Rows from block 8 of the audio encoder of a small encoder-decoder audio transcriber, named by matrix and row number. Rows with one number belong to one channel. Each number is 50 + 12 x the weight over its row's rms, rounded and kept within 0 to 99. All counts start at 0.
After each channel's rows are labels from the 100 clips, of 14976, where the channel reaches its highest value: "top examples" is what is common among them. Only what is clearly more common there than usual is listed. The data: read English sentences (LibriTTS-R).
# convs1: first pointwise conv (encoder.blocks.8.convs.1.weight, 192x192x1), inputs 0-191
# convs3: second pointwise conv (encoder.blocks.8.convs.3.weight, 192x192x1, transposed), outputs 0-191

convs1.188:51 38 40 34 62 31 49 56 50 68 34 44 42 34 42 41 44 61 71 53 43 53 35 68 46 56 61 39 43 64 41 62 49 54 32 32 58 51 66 39 65 47 59 35 45 50 73 68 63 38 37 67 46 54 62 41 51 48 58 52 48 43 40 63 41 53 71 45 48 50 51 50 51 45 58 25 56 50 40 50 49 28 55 50 42 55 43 66 35 33 48 30 51 53 33 38 73 36 47 58 63 22 33 30 55 62 37 56 47 33 47 52 68 24 29 56 66 56 28 52 50 69 76 42 43 59 36 82 37 56 49 40 47 48 40 34 46 57 27 52 62 49 22 42 36 52 48 44 51 48 53 57 55 65 32 52 52 48 72 68 46 42 64 57 84 38 52 53 44 35 56 50 49 66 58 43 29 46 62 38 47 24 54 60 51 59 41 51 58 54 57 54
convs3.188:46 57 58 48 71 70 66 54 34 63 58 49 61 44 52 48 57 42 19 53 64 56 58 25 40 57 45 41 51 40 50 71 45 35 53 56 44 49 31 71 53 33 57 56 69 68 45 43 14 41 49 37 57 50 42 39 58 56 43 56 41 67 41 48 52 45 46 30 32 55 65 42 55 62 52 69 51 71 53 32 57 40 45 45 57 47 50 60 61 76 55 68 55 51 41 45 58 40 46 59 42 75 58 34 20 40 57 43 46 72 43 51 48 54 45 46 51 47 65 46 72 45 53 30 44 71 54 38 36 43 48 59 63 35 61 77 60 52 37 69 36 53 83 72 47 51 74 44 53 37 49 31 64 49 36 34 54 71 44 53 33 70 54 60 38 40 46 28 47 47 34 46 54 36 48 38 42 60 45 49 43 48 48 52 66 45 41 36 47 42 48 57
top examples: the word "nothing"

convs1.140:70 59 53 95 36 74 69 50 24 57 48 39 26 44 38 62 48 53 37 51 60 48 37 38 40 72 65 29 37 67 59 47 41 73 45 46 64 62 52 43 62 36 72 49 32 47 49 33 47 39 54 33 45 35 44 65 38 54 48 43 47 40 43 46 53 40 44 60 27 49 31 66 45 53 58 45 45 39 55 52 43 45 37 48 41 55 47 40 44 38 60 57 52 55 38 55 55 53 45 66 39 52 41 68 49 61 58 33 61 55 51 63 45 32 56 43 50 65 47 67 52 58 25 63 38 49 57 55 73 65 58 42 55 41 49 61 53 27 55 50 51 36 47 57 16 51 64 51 56 70 35 72 47 53 33 39 57 58 54 58 46 58 51 37 83 28 49 54 44 46 24 48 60 60 44 51 54 49 51 57 52 46 39 63 34 58 50 62 49 60 79 63
convs3.140:64 65 66 57 33 41 42 54 49 46 14 42 61 52 30 63 52 52 57 32 44 41 52 54 52 65 48 64 54 48 50 57 40 51 60 33 74 47 39 66 54 43 40 66 69 55 42 83 46 50 52 53 36 47 37 51 29 59 41 20 78 33 44 55 50 57 55 66 39 45 61 61 55 51 48 65 64 45 40 31 49 77 69 75 48 53 46 50 72 47 68 60 51 52 54 40 52 78 58 52 38 48 50 38 67 52 58 35 35 53 65 63 48 39 49 30 36 38 62 64 50 49 57 48 61 48 43 48 34 44 42 45 63 37 44 65 59 64 58 56 63 48 37 73 83 54 52 74 44 53 44 42 57 74 75 58 57 55 63 61 33 52 46 60 59 30 48 48 57 49 41 59 70 54 45 41 49 57 60 55 40 56 37 71 58 46 51 62 44 50 40 59
top examples: text has "voice"

convs1.60:49 36 52 37 56 34 52 43 62 36 43 23 58 37 65 61 50 42 44 67 51 51 61 47 55 51 64 56 55 46 58 66 31 58 42 33 54 57 49 43 29 40 48 58 61 52 45 48 45 54 72 49 74 48 59 21 32 63 58 45 49 49 54 25 49 65 41 39 64 31 40 30 76 43 53 62 65 39 49 58 78 62 25 36 60 62 50 44 58 49 22 50 62 48 52 68 32 36 67 55 55 50 45 47 52 48 51 44 68 51 58 64 50 61 33 65 42 82 47 55 33 64 29 42 49 49 50 38 49 62 64 41 50 65 62 45 47 43 60 68 41 59 51 56 40 34 45 68 40 63 56 37 51 37 44 30 55 48 58 33 42 50 82 74 33 56 65 52 56 51 55 42 42 79 65 37 40 50 33 38 55 66 60 43 35 55 38 60 51 47 47 53
convs3.60:64 39 49 44 76 63 73 50 42 39 54 17 45 34 32 60 64 63 43 57 44 63 18 44 48 45 34 47 39 27 52 66 49 30 46 67 42 63 46 30 67 53 52 35 41 53 38 36 30 42 51 47 46 62 62 64 57 46 66 51 44 28 36 57 54 52 51 43 63 58 46 51 65 48 48 18 47 53 33 38 49 58 55 52 45 43 65 64 55 32 58 53 48 61 43 65 59 24 55 55 56 48 46 49 24 41 23 31 45 51 49 25 43 49 46 48 48 68 32 56 23 37 42 37 53 14 39 43 53 55 57 55 42 61 29 46 43 48 40 35 25 26 39 46 39 60 45 56 34 39 50 64 56 44 47 60 48 45 52 30 52 41 62 45 44 43 39 57 55 59 44 39 52 63 50 59 70 45 43 49 45 38 34 41 48 54 62 40 64 51 60 43
top examples: voice: female; the word "i"

convs1.190:55 57 47 34 41 51 43 75 54 44 43 51 40 54 54 67 54 25 47 38 57 48 71 63 51 46 56 60 55 40 70 48 46 71 43 39 35 35 44 24 48 39 55 33 27 34 46 32 47 51 58 44 41 48 45 55 44 52 60 66 47 74 47 44 75 64 37 49 42 43 43 32 46 37 65 42 41 46 53 27 59 27 67 59 43 31 68 51 40 45 51 54 61 34 40 36 54 50 53 51 32 54 45 46 61 41 33 24 75 69 37 56 27 63 44 17 47 45 44 64 33 63 48 45 52 33 51 64 58 44 30 64 71 50 55 30 35 48 41 50 51 64 62 53 25 41 70 58 35 68 44 61 59 48 45 43 53 50 52 47 44 45 34 42 51 64 59 72 35 53 62 48 33 58 65 37 38 54 73 48 39 57 54 45 62 65 59 48 60 40 37 43
convs3.190:48 44 62 50 51 56 45 40 43 38 48 47 38 80 52 23 56 36 45 47 48 51 38 51 68 67 67 33 44 49 33 44 53 64 34 63 43 53 52 69 35 62 41 51 35 54 50 52 68 64 39 37 71 66 56 46 45 56 34 25 48 41 67 75 55 56 71 44 68 47 57 52 73 56 67 47 50 52 34 52 47 48 72 57 47 52 66 34 40 50 64 45 65 56 43 31 77 48 73 37 78 49 59 58 63 52 44 58 44 63 43 63 55 52 55 49 33 68 59 51 40 52 39 42 55 50 57 39 73 39 65 62 54 46 60 38 53 25 65 59 40 44 42 64 55 54 42 42 35 46 46 71 51 43 62 61 58 32 32 52 52 60 56 47 56 44 54 57 44 38 44 44 33 63 65 47 79 62 53 57 61 40 67 44 73 47 67 74 42 58 78 51
top examples: the word "she"

convs1.142:55 42 33 57 76 53 56 46 50 55 45 48 55 54 52 29 63 47 63 53 60 39 31 51 56 65 14 34 45 48 48 37 38 41 82 50 40 48 42 43 66 39 51 30 51 48 52 80 41 51 67 53 55 22 45 52 33 70 43 54 39 61 22 37 47 52 48 50 44 56 49 36 54 52 55 47 41 51 40 38 63 30 59 35 34 44 43 59 54 64 37 44 34 56 27 52 37 62 51 36 50 48 40 52 74 40 45 51 44 45 52 61 44 51 53 89 51 57 47 58 73 62 49 65 81 57 52 42 49 58 39 59 42 35 37 38 53 36 66 48 50 64 45 45 80 57 69 43 47 66 54 51 61 73 56 61 38 55 61 44 59 39 60 51 65 42 58 63 58 53 46 51 40 56 61 47 35 58 27 47 39 68 30 49 51 75 56 42 50 38 54 62
convs3.142:33 32 63 61 40 51 52 63 53 52 32 43 44 61 36 29 45 12 38 46 39 46 57 27 59 37 77 60 37 62 38 56 31 29 42 37 55 36 60 77 59 50 59 40 71 51 69 43 42 54 47 61 62 53 50 55 43 54 41 42 49 22 58 66 55 69 56 41 46 62 54 54 62 33 57 59 34 50 85 63 50 38 54 52 39 48 48 47 48 38 49 51 48 36 49 62 74 53 75 44 61 58 48 37 42 54 27 49 52 62 54 42 43 74 55 47 49 61 37 60 48 70 57 51 54 52 40 44 71 40 67 33 32 50 28 55 55 52 87 50 52 39 33 52 46 43 46 63 53 51 34 53 46 55 57 54 53 53 63 53 60 57 47 71 58 29 58 52 41 56 47 57 60 66 42 43 43 51 34 72 56 35 61 50 47 56 31 47 69 60 39 58
top examples: the word "of"

convs1.156:22 63 43 59 40 39 63 49 52 62 41 48 47 30 57 71 27 36 67 46 67 69 42 40 57 61 75 46 54 58 59 57 42 45 48 51 48 54 50 37 51 74 49 46 46 48 72 46 46 50 54 39 44 51 74 67 54 55 54 44 69 51 49 43 34 57 66 47 44 41 61 56 50 61 57 58 47 62 35 38 53 39 68 47 57 53 58 46 82 57 68 44 55 55 42 66 32 50 55 45 62 33 38 67 55 58 40 61 56 34 60 39 50 50 37 43 53 44 34 59 34 47 50 52 52 41 37 84 62 35 39 18 59 23 49 43 53 66 44 50 42 53 59 59 67 38 42 64 38 48 42 51 54 57 33 34 49 44 33 74 40 42 62 53 60 67 47 39 53 58 52 47 37 42 63 23 68 54 56 60 38 27 64 62 46 60 69 48 49 40 13 57
convs3.156:44 59 43 38 59 51 47 47 41 49 48 53 77 57 28 43 51 35 58 47 36 37 40 49 38 64 41 42 54 68 38 60 60 62 54 69 53 53 41 69 45 47 58 52 57 60 47 60 33 62 52 43 35 44 77 53 37 45 37 27 57 40 44 50 64 58 44 40 43 54 65 35 34 66 32 48 30 56 70 73 23 47 58 62 34 71 49 37 80 61 42 56 54 50 67 59 72 54 36 48 29 48 45 58 59 53 55 37 51 29 55 57 44 41 52 53 21 44 71 46 67 51 39 38 77 51 53 58 38 50 58 43 35 47 05 38 56 48 57 47 47 34 91 42 56 61 47 46 38 48 67 41 44 46 33 44 46 61 47 40 49 63 38 36 32 52 54 46 33 54 47 61 47 49 48 37 39 45 54 46 55 55 53 61 50 42 30 41 47 43 65 52
top examples: the word "she"

convs1.180:45 36 55 77 72 43 51 47 63 67 49 53 56 38 61 61 64 30 40 50 49 70 53 48 54 55 50 64 57 32 38 42 32 82 19 53 61 48 56 57 57 57 41 52 68 55 67 61 47 28 57 65 43 45 40 52 43 41 54 52 51 64 34 44 43 52 64 49 35 58 55 38 38 39 61 52 52 45 60 43 36 45 33 58 45 55 42 42 41 35 48 46 50 45 64 44 63 64 50 63 48 68 54 41 54 57 53 40 69 70 63 71 64 67 45 53 60 41 53 38 57 53 48 58 67 61 42 53 29 35 32 53 57 32 41 26 39 56 49 62 62 64 70 46 37 43 65 45 56 58 37 35 31 59 41 39 37 74 45 60 48 49 40 42 41 55 66 59 45 45 66 78 57 55 36 50 57 64 56 15 49 57 73 36 74 71 50 48 56 29 67 41
convs3.180:92 54 57 60 40 59 57 55 50 59 62 43 42 57 50 41 52 60 49 41 38 81 40 58 45 59 64 37 42 43 35 47 46 64 38 69 61 52 56 54 53 47 28 55 58 60 45 51 48 53 53 55 48 52 58 54 54 26 47 53 51 60 39 75 50 39 41 44 44 53 63 37 32 58 60 60 23 54 36 34 38 46 55 52 60 69 45 55 49 66 60 54 39 41 44 47 34 42 47 47 46 54 64 48 57 45 67 55 30 54 45 30 56 77 34 60 34 55 25 65 56 57 40 41 48 43 50 48 41 44 37 44 61 63 39 62 49 45 23 45 51 56 68 45 42 57 48 72 43 66 47 52 41 00 62 37 23 50 46 54 42 57 46 40 69 45 43 51 59 62 58 44 60 37 52 55 56 50 54 62 51 65 38 57 15 39 35 23 60 56 62 34
top examples: the word "her"

convs1.147:45 29 55 59 42 52 74 43 58 50 49 39 35 27 49 29 60 56 42 63 35 54 61 47 62 54 62 61 54 68 49 40 57 70 51 40 43 36 36 46 61 53 52 51 67 47 39 24 37 43 47 38 31 51 54 44 58 48 42 49 53 53 72 74 58 59 52 36 66 57 43 58 33 82 42 50 39 68 49 30 42 49 47 40 47 54 56 69 30 40 47 35 34 39 58 52 41 69 67 30 38 27 58 39 56 65 54 55 56 36 59 67 10 64 56 35 44 56 52 43 30 50 46 51 54 60 50 37 47 41 57 45 36 52 63 51 59 58 49 44 68 47 25 58 69 54 50 38 64 58 69 39 41 26 61 50 48 32 41 25 54 44 44 33 51 65 50 40 49 62 60 51 45 46 46 46 34 46 52 32 44 58 49 48 79 29 63 52 39 44 67 43
convs3.147:58 59 62 51 48 63 58 37 67 57 53 71 62 42 62 26 65 60 68 61 49 38 62 51 69 58 56 51 57 36 51 58 31 54 47 45 46 37 69 67 65 62 56 55 67 42 81 35 57 61 69 64 71 55 58 59 52 67 31 48 31 34 59 56 61 52 44 42 55 77 48 58 47 56 57 45 70 59 61 51 56 66 48 76 68 67 51 49 52 57 70 53 26 61 76 33 42 47 49 47 43 63 38 55 42 55 51 58 59 47 52 46 50 34 48 68 56 52 34 54 77 54 77 33 63 63 84 44 54 59 49 66 58 44 47 44 48 34 55 50 47 43 59 49 54 57 57 50 65 41 59 36 43 57 67 32 72 46 58 46 65 73 58 40 47 61 65 53 64 50 50 58 67 50 66 58 49 49 35 56 48 43 38 34 50 61 59 28 52 61 31 47
top examples: the word "not"

convs1.141:25 65 44 37 33 57 52 36 67 40 43 61 64 50 58 54 33 49 47 52 56 40 50 51 41 40 58 42 46 37 56 42 56 57 61 62 42 27 56 48 38 66 43 59 62 45 45 37 45 36 35 50 38 43 64 37 46 29 64 52 50 29 27 60 66 66 67 69 53 48 46 58 59 46 50 48 50 52 39 36 45 51 43 59 50 56 52 65 43 62 36 62 44 46 50 59 34 62 54 42 15 39 41 44 64 54 32 46 73 51 72 39 52 50 41 47 31 53 46 39 28 37 67 61 55 46 30 80 59 28 41 42 30 40 42 71 53 52 47 27 45 72 43 51 31 37 48 65 40 67 48 68 46 44 51 51 44 52 41 72 36 32 45 62 60 49 42 51 32 60 53 31 42 77 32 41 47 58 51 55 44 45 22 39 70 44 41 68 34 62 42 44
convs3.141:54 48 43 50 36 27 63 58 72 38 57 52 25 46 66 60 48 47 36 38 73 41 39 50 55 74 40 65 39 37 60 72 56 60 70 45 41 58 46 47 33 41 42 37 53 51 48 53 32 85 70 36 54 50 37 49 55 36 49 61 42 46 51 34 59 48 51 50 40 73 67 55 46 51 51 36 72 45 35 49 70 51 59 56 61 35 58 36 57 41 57 56 65 55 55 68 64 44 56 50 40 57 40 62 71 47 55 71 69 57 37 48 49 52 63 61 77 59 48 55 57 55 48 78 49 47 62 21 48 55 40 59 62 39 60 45 41 56 56 40 69 60 50 43 56 48 50 40 59 30 39 69 40 54 81 59 43 48 47 78 44 65 58 69 70 65 75 45 47 49 50 39 32 53 68 56 56 46 58 48 54 54 42 75 40 54 53 55 49 38 62 51
top examples: the word "his"

convs1.162:48 45 56 36 29 09 68 47 56 28 44 58 67 54 43 33 57 68 34 61 51 47 34 42 51 46 29 43 49 59 53 32 64 51 47 40 48 30 65 37 33 51 39 47 55 56 64 45 48 38 39 34 46 43 52 51 36 41 55 42 58 55 50 34 34 55 55 64 57 49 75 58 40 36 82 50 46 53 50 34 44 57 51 46 51 49 59 80 43 34 34 44 59 82 55 59 43 63 47 44 34 47 33 36 55 58 39 50 38 47 66 52 44 51 05 37 32 59 32 60 38 52 44 65 50 39 52 35 40 53 44 40 62 73 62 47 46 51 44 61 28 68 42 65 47 62 62 61 36 76 52 42 27 48 38 63 61 58 53 38 52 57 53 37 50 54 33 41 57 28 59 55 53 57 65 45 56 61 55 48 45 37 42 54 56 34 55 60 43 44 61 58
convs3.162:57 33 44 62 65 42 58 49 34 54 55 56 50 50 40 47 20 48 42 49 46 45 36 57 38 24 32 30 41 42 47 62 38 49 47 31 29 30 40 45 48 44 65 66 60 58 18 59 43 62 54 42 54 35 32 36 51 55 69 61 75 42 37 58 54 41 47 49 34 69 53 52 38 46 43 66 40 47 43 36 58 55 37 59 50 68 45 49 57 40 44 48 65 55 54 39 39 51 30 52 48 45 64 61 46 43 35 57 48 37 48 46 34 53 48 55 54 58 28 34 36 42 64 41 61 24 41 21 54 28 41 57 50 15 48 35 42 82 38 57 46 43 42 49 71 62 77 36 67 49 51 43 29 52 48 54 49 36 46 49 42 40 39 50 45 45 57 54 55 55 49 46 65 36 38 51 30 24 60 15 50 34 45 44 44 40 52 44 48 52 47 55
top examples: the word "i"

convs1.173:57 57 46 61 43 46 59 39 61 40 66 79 47 44 48 43 44 58 38 37 47 44 62 50 43 61 58 57 60 42 71 51 78 39 68 52 65 44 42 35 49 65 60 55 25 56 40 32 66 29 60 79 32 28 47 47 68 67 61 71 61 57 62 71 48 36 48 44 34 45 22 48 41 33 30 45 44 54 50 57 51 50 56 62 40 33 52 54 53 37 64 46 60 40 28 33 49 47 49 46 55 63 54 50 81 34 58 52 35 52 53 54 47 57 53 47 29 67 45 45 75 37 51 77 66 46 45 48 50 49 45 42 53 48 48 70 47 37 44 53 61 67 50 79 61 63 59 47 61 42 50 49 42 31 39 52 39 40 32 59 47 58 63 45 44 53 69 30 45 63 62 48 52 57 67 37 74 76 39 51 30 60 38 57 52 44 54 57 31 50 54 53
convs3.173:60 75 73 65 64 66 53 65 41 44 40 86 29 55 36 58 48 49 50 58 33 51 58 59 56 66 68 49 36 56 55 58 41 35 40 51 48 38 60 40 59 54 57 58 47 46 54 63 54 26 52 45 61 67 57 61 42 68 29 40 81 50 66 48 59 53 60 49 70 59 34 39 56 68 63 57 36 52 45 62 60 66 50 61 50 59 43 72 39 62 54 49 76 55 63 28 44 51 50 42 39 45 44 70 50 57 68 55 65 44 61 55 49 34 52 45 66 46 31 65 35 71 63 57 62 64 64 60 56 48 68 51 50 38 30 32 72 43 29 80 62 51 60 46 47 65 56 49 49 65 47 36 52 65 63 55 43 38 45 24 46 42 45 63 55 61 54 56 54 57 49 41 62 57 56 63 72 58 49 52 48 54 48 48 46 35 58 71 25 57 46 63
top examples: the word "is"