A small encoder-decoder audio transcriber, trained from scratch: encoder arch quartznet.
Rows from block 4 of the audio encoder of a small encoder-decoder audio transcriber, named by matrix and row number. Rows with one number belong to one channel. Each number is 200 + 40 x the weight over its row's rms, rounded and kept within 0 to 999. All counts start at 0. After the name is the row's rms in percent of the matrix's.
After each channel's rows are labels from the 100 clips, of 14976, where the channel reaches its highest value: "responds to" is what is common among them. Only what is clearly more common there than usual is listed. The data: read English sentences (LibriTTS-R). In brackets: how many of the 100.
# convs1: first pointwise conv (encoder.blocks.4.convs.1.weight, 192x192x1), inputs 96-191
# convs3: second pointwise conv (encoder.blocks.4.convs.3.weight, 192x192x1, transposed), outputs 96-191

convs1.53,099,225,152,258,161,171,176,267,207,201,198,213,226,156,183,175,207,200,229,254,231,154,230,186,182,252,244,198,217,144,177,134,216,272,230,164,196,278,187,120,191,230,194,204,254,163,216,244,181,198,162,216,287,148,147,134,191,187,224,210,187,216,190,177,209,206,228,233,189,264,184,221,221,184,161,151,164,197,145,249,220,166,240,222,226,184,207,204,215,239,297,186,208,179,220,191,225
convs3.53,105,204,226,172,136,203,181,127,262,233,177,199,231,248,163,134,216,225,215,166,202,243,149,150,164,205,193,210,257,205,231,236,260,187,176,190,191,200,160,189,174,243,147,182,267,193,167,281,162,180,184,173,182,206,131,220,240,224,222,155,174,231,222,112,179,175,174,155,197,174,153,341,241,170,132,166,253,223,178,241,226,200,133,213,179,191,229,199,157,147,179,158,234,211,179,211,271
responds to: voice: male (84)

convs1.162,100,150,189,180,237,208,267,160,248,184,176,157,188,272,151,153,196,258,241,189,221,192,182,237,196,222,210,207,190,139,222,225,191,232,146,181,169,248,250,265,233,245,277,213,188,132,152,268,178,233,210,227,191,182,242,289,218,189,140,150,195,169,183,230,212,151,191,209,135,171,163,214,208,162,209,226,167,197,236,171,192,246,251,201,163,224,224,215,255,219,150,185,165,223,192,186,179
convs3.162,099,220,206,176,252,258,198,191,232,187,211,219,204,196,224,220,190,172,225,136,233,183,169,240,192,199,143,144,150,195,222,228,190,142,196,234,138,232,144,213,265,152,236,237,221,227,213,196,157,248,170,156,202,212,180,183,68,131,214,205,186,223,188,198,191,180,140,178,122,192,168,173,189,215,196,228,169,220,154,232,257,181,186,183,205,230,170,249,182,286,220,229,193,245,209,208,212
responds to: voice: female (88)

convs1.136,104,214,175,147,249,149,169,210,212,148,288,204,233,174,165,191,241,190,122,175,169,142,209,139,242,180,226,178,295,205,152,177,204,235,184,186,179,230,254,165,176,199,170,187,200,198,177,273,160,220,166,187,223,208,230,160,241,208,167,205,222,199,148,231,259,130,276,275,204,201,243,297,217,160,172,199,163,288,273,150,234,165,204,173,205,197,187,200,221,149,280,177,203,243,170,190,217
convs3.136,101,202,208,141,227,253,183,186,210,184,185,220,244,186,202,111,199,227,207,263,236,220,156,183,94,193,193,148,169,168,304,181,167,262,242,190,182,175,160,176,207,253,205,295,242,253,141,169,142,192,202,246,225,185,176,232,240,178,201,250,188,165,185,243,190,198,226,203,218,244,222,257,252,248,249,183,190,191,206,156,183,219,229,255,203,153,198,207,286,198,221,173,243,250,139,214,174
responds to: voice: male (83)

convs1.38,104,174,202,171,157,145,159,147,165,245,161,150,216,233,217,217,194,135,145,144,186,217,197,246,210,237,218,198,131,166,208,228,177,205,256,164,174,185,237,214,180,123,203,199,188,157,149,222,255,139,189,239,193,162,311,205,190,206,151,111,183,163,197,115,221,228,162,200,165,186,232,140,244,135,196,152,206,135,145,168,171,185,254,212,188,176,172,216,252,205,198,202,200,210,113,173,213
convs3.38,100,154,185,172,186,184,242,253,155,237,215,224,253,179,105,184,163,160,290,242,254,201,198,204,180,169,155,204,162,178,244,193,161,372,170,149,233,167,142,193,239,271,218,188,221,242,213,223,189,235,164,208,202,242,235,269,172,130,224,187,209,190,233,220,182,206,194,166,233,182,202,223,228,243,170,241,241,207,187,185,244,201,141,201,182,244,229,181,267,178,277,207,117,194,250,186,191
responds to: voice: female (93)

convs1.10,097,122,220,172,193,151,244,203,208,221,161,188,244,200,232,173,195,159,163,220,185,214,191,207,165,211,128,174,127,196,192,201,214,212,233,152,159,231,220,161,192,237,168,96,213,218,254,214,174,227,187,203,191,178,186,219,265,193,135,310,136,187,192,224,153,177,298,193,178,243,183,119,192,149,163,196,206,229,214,300,173,225,189,173,130,153,180,156,253,138,304,177,271,70,238,125,163
convs3.10,094,157,229,161,161,198,175,262,154,157,235,196,241,213,152,180,185,192,233,206,235,222,233,180,283,171,252,129,118,193,222,255,140,215,151,189,224,227,194,189,247,173,226,260,200,185,157,163,229,126,285,203,212,187,185,199,147,226,167,178,171,253,256,217,141,240,235,185,195,211,171,166,229,207,247,225,115,221,218,152,208,202,245,177,220,244,208,221,218,219,156,151,221,182,211,300,252
responds to: voice: female (83)

convs1.165,095,203,221,180,208,139,196,201,194,185,159,132,244,217,249,219,198,187,176,250,189,162,275,191,179,232,181,197,228,170,172,181,224,255,241,134,173,187,187,268,169,205,229,205,198,192,143,209,159,238,192,158,226,190,259,201,146,187,227,214,136,201,141,189,185,238,243,186,195,222,205,158,228,224,183,212,143,210,288,201,256,214,142,168,220,233,258,268,218,170,164,235,194,208,184,199,193
convs3.165,095,276,217,242,153,225,150,214,181,231,203,299,235,179,118,258,266,156,197,179,148,217,200,224,165,265,207,242,182,131,159,173,166,231,193,182,239,268,197,284,180,175,210,214,295,221,192,160,172,175,239,224,202,177,191,205,215,203,189,123,229,194,212,204,215,262,177,241,262,197,178,234,121,215,200,319,178,163,205,197,238,218,250,234,211,161,232,185,169,194,204,227,190,254,207,176,207
responds to: the word "my" (28)

convs1.87,102,249,192,262,231,313,121,223,129,152,208,191,234,220,185,217,259,100,185,193,195,174,198,200,238,273,300,213,179,285,212,231,191,206,258,124,186,201,198,223,210,222,212,174,216,166,182,171,180,228,153,196,225,129,177,162,211,168,186,218,172,191,176,146,193,115,223,197,148,148,249,272,148,239,153,263,148,184,155,192,269,207,197,189,166,142,232,197,188,201,190,230,181,169,206,270,193
convs3.87,097,223,183,233,155,153,197,192,182,59,231,201,224,208,190,244,193,122,174,199,217,179,162,250,227,136,182,211,259,146,175,183,197,200,258,181,216,247,148,169,226,213,202,195,160,197,197,261,280,192,211,194,173,180,181,187,208,242,173,176,175,314,143,281,218,184,149,140,196,226,146,214,195,159,174,173,219,200,140,102,229,193,183,198,177,122,161,162,196,230,176,156,173,225,162,196,246
responds to: the word "the" (77)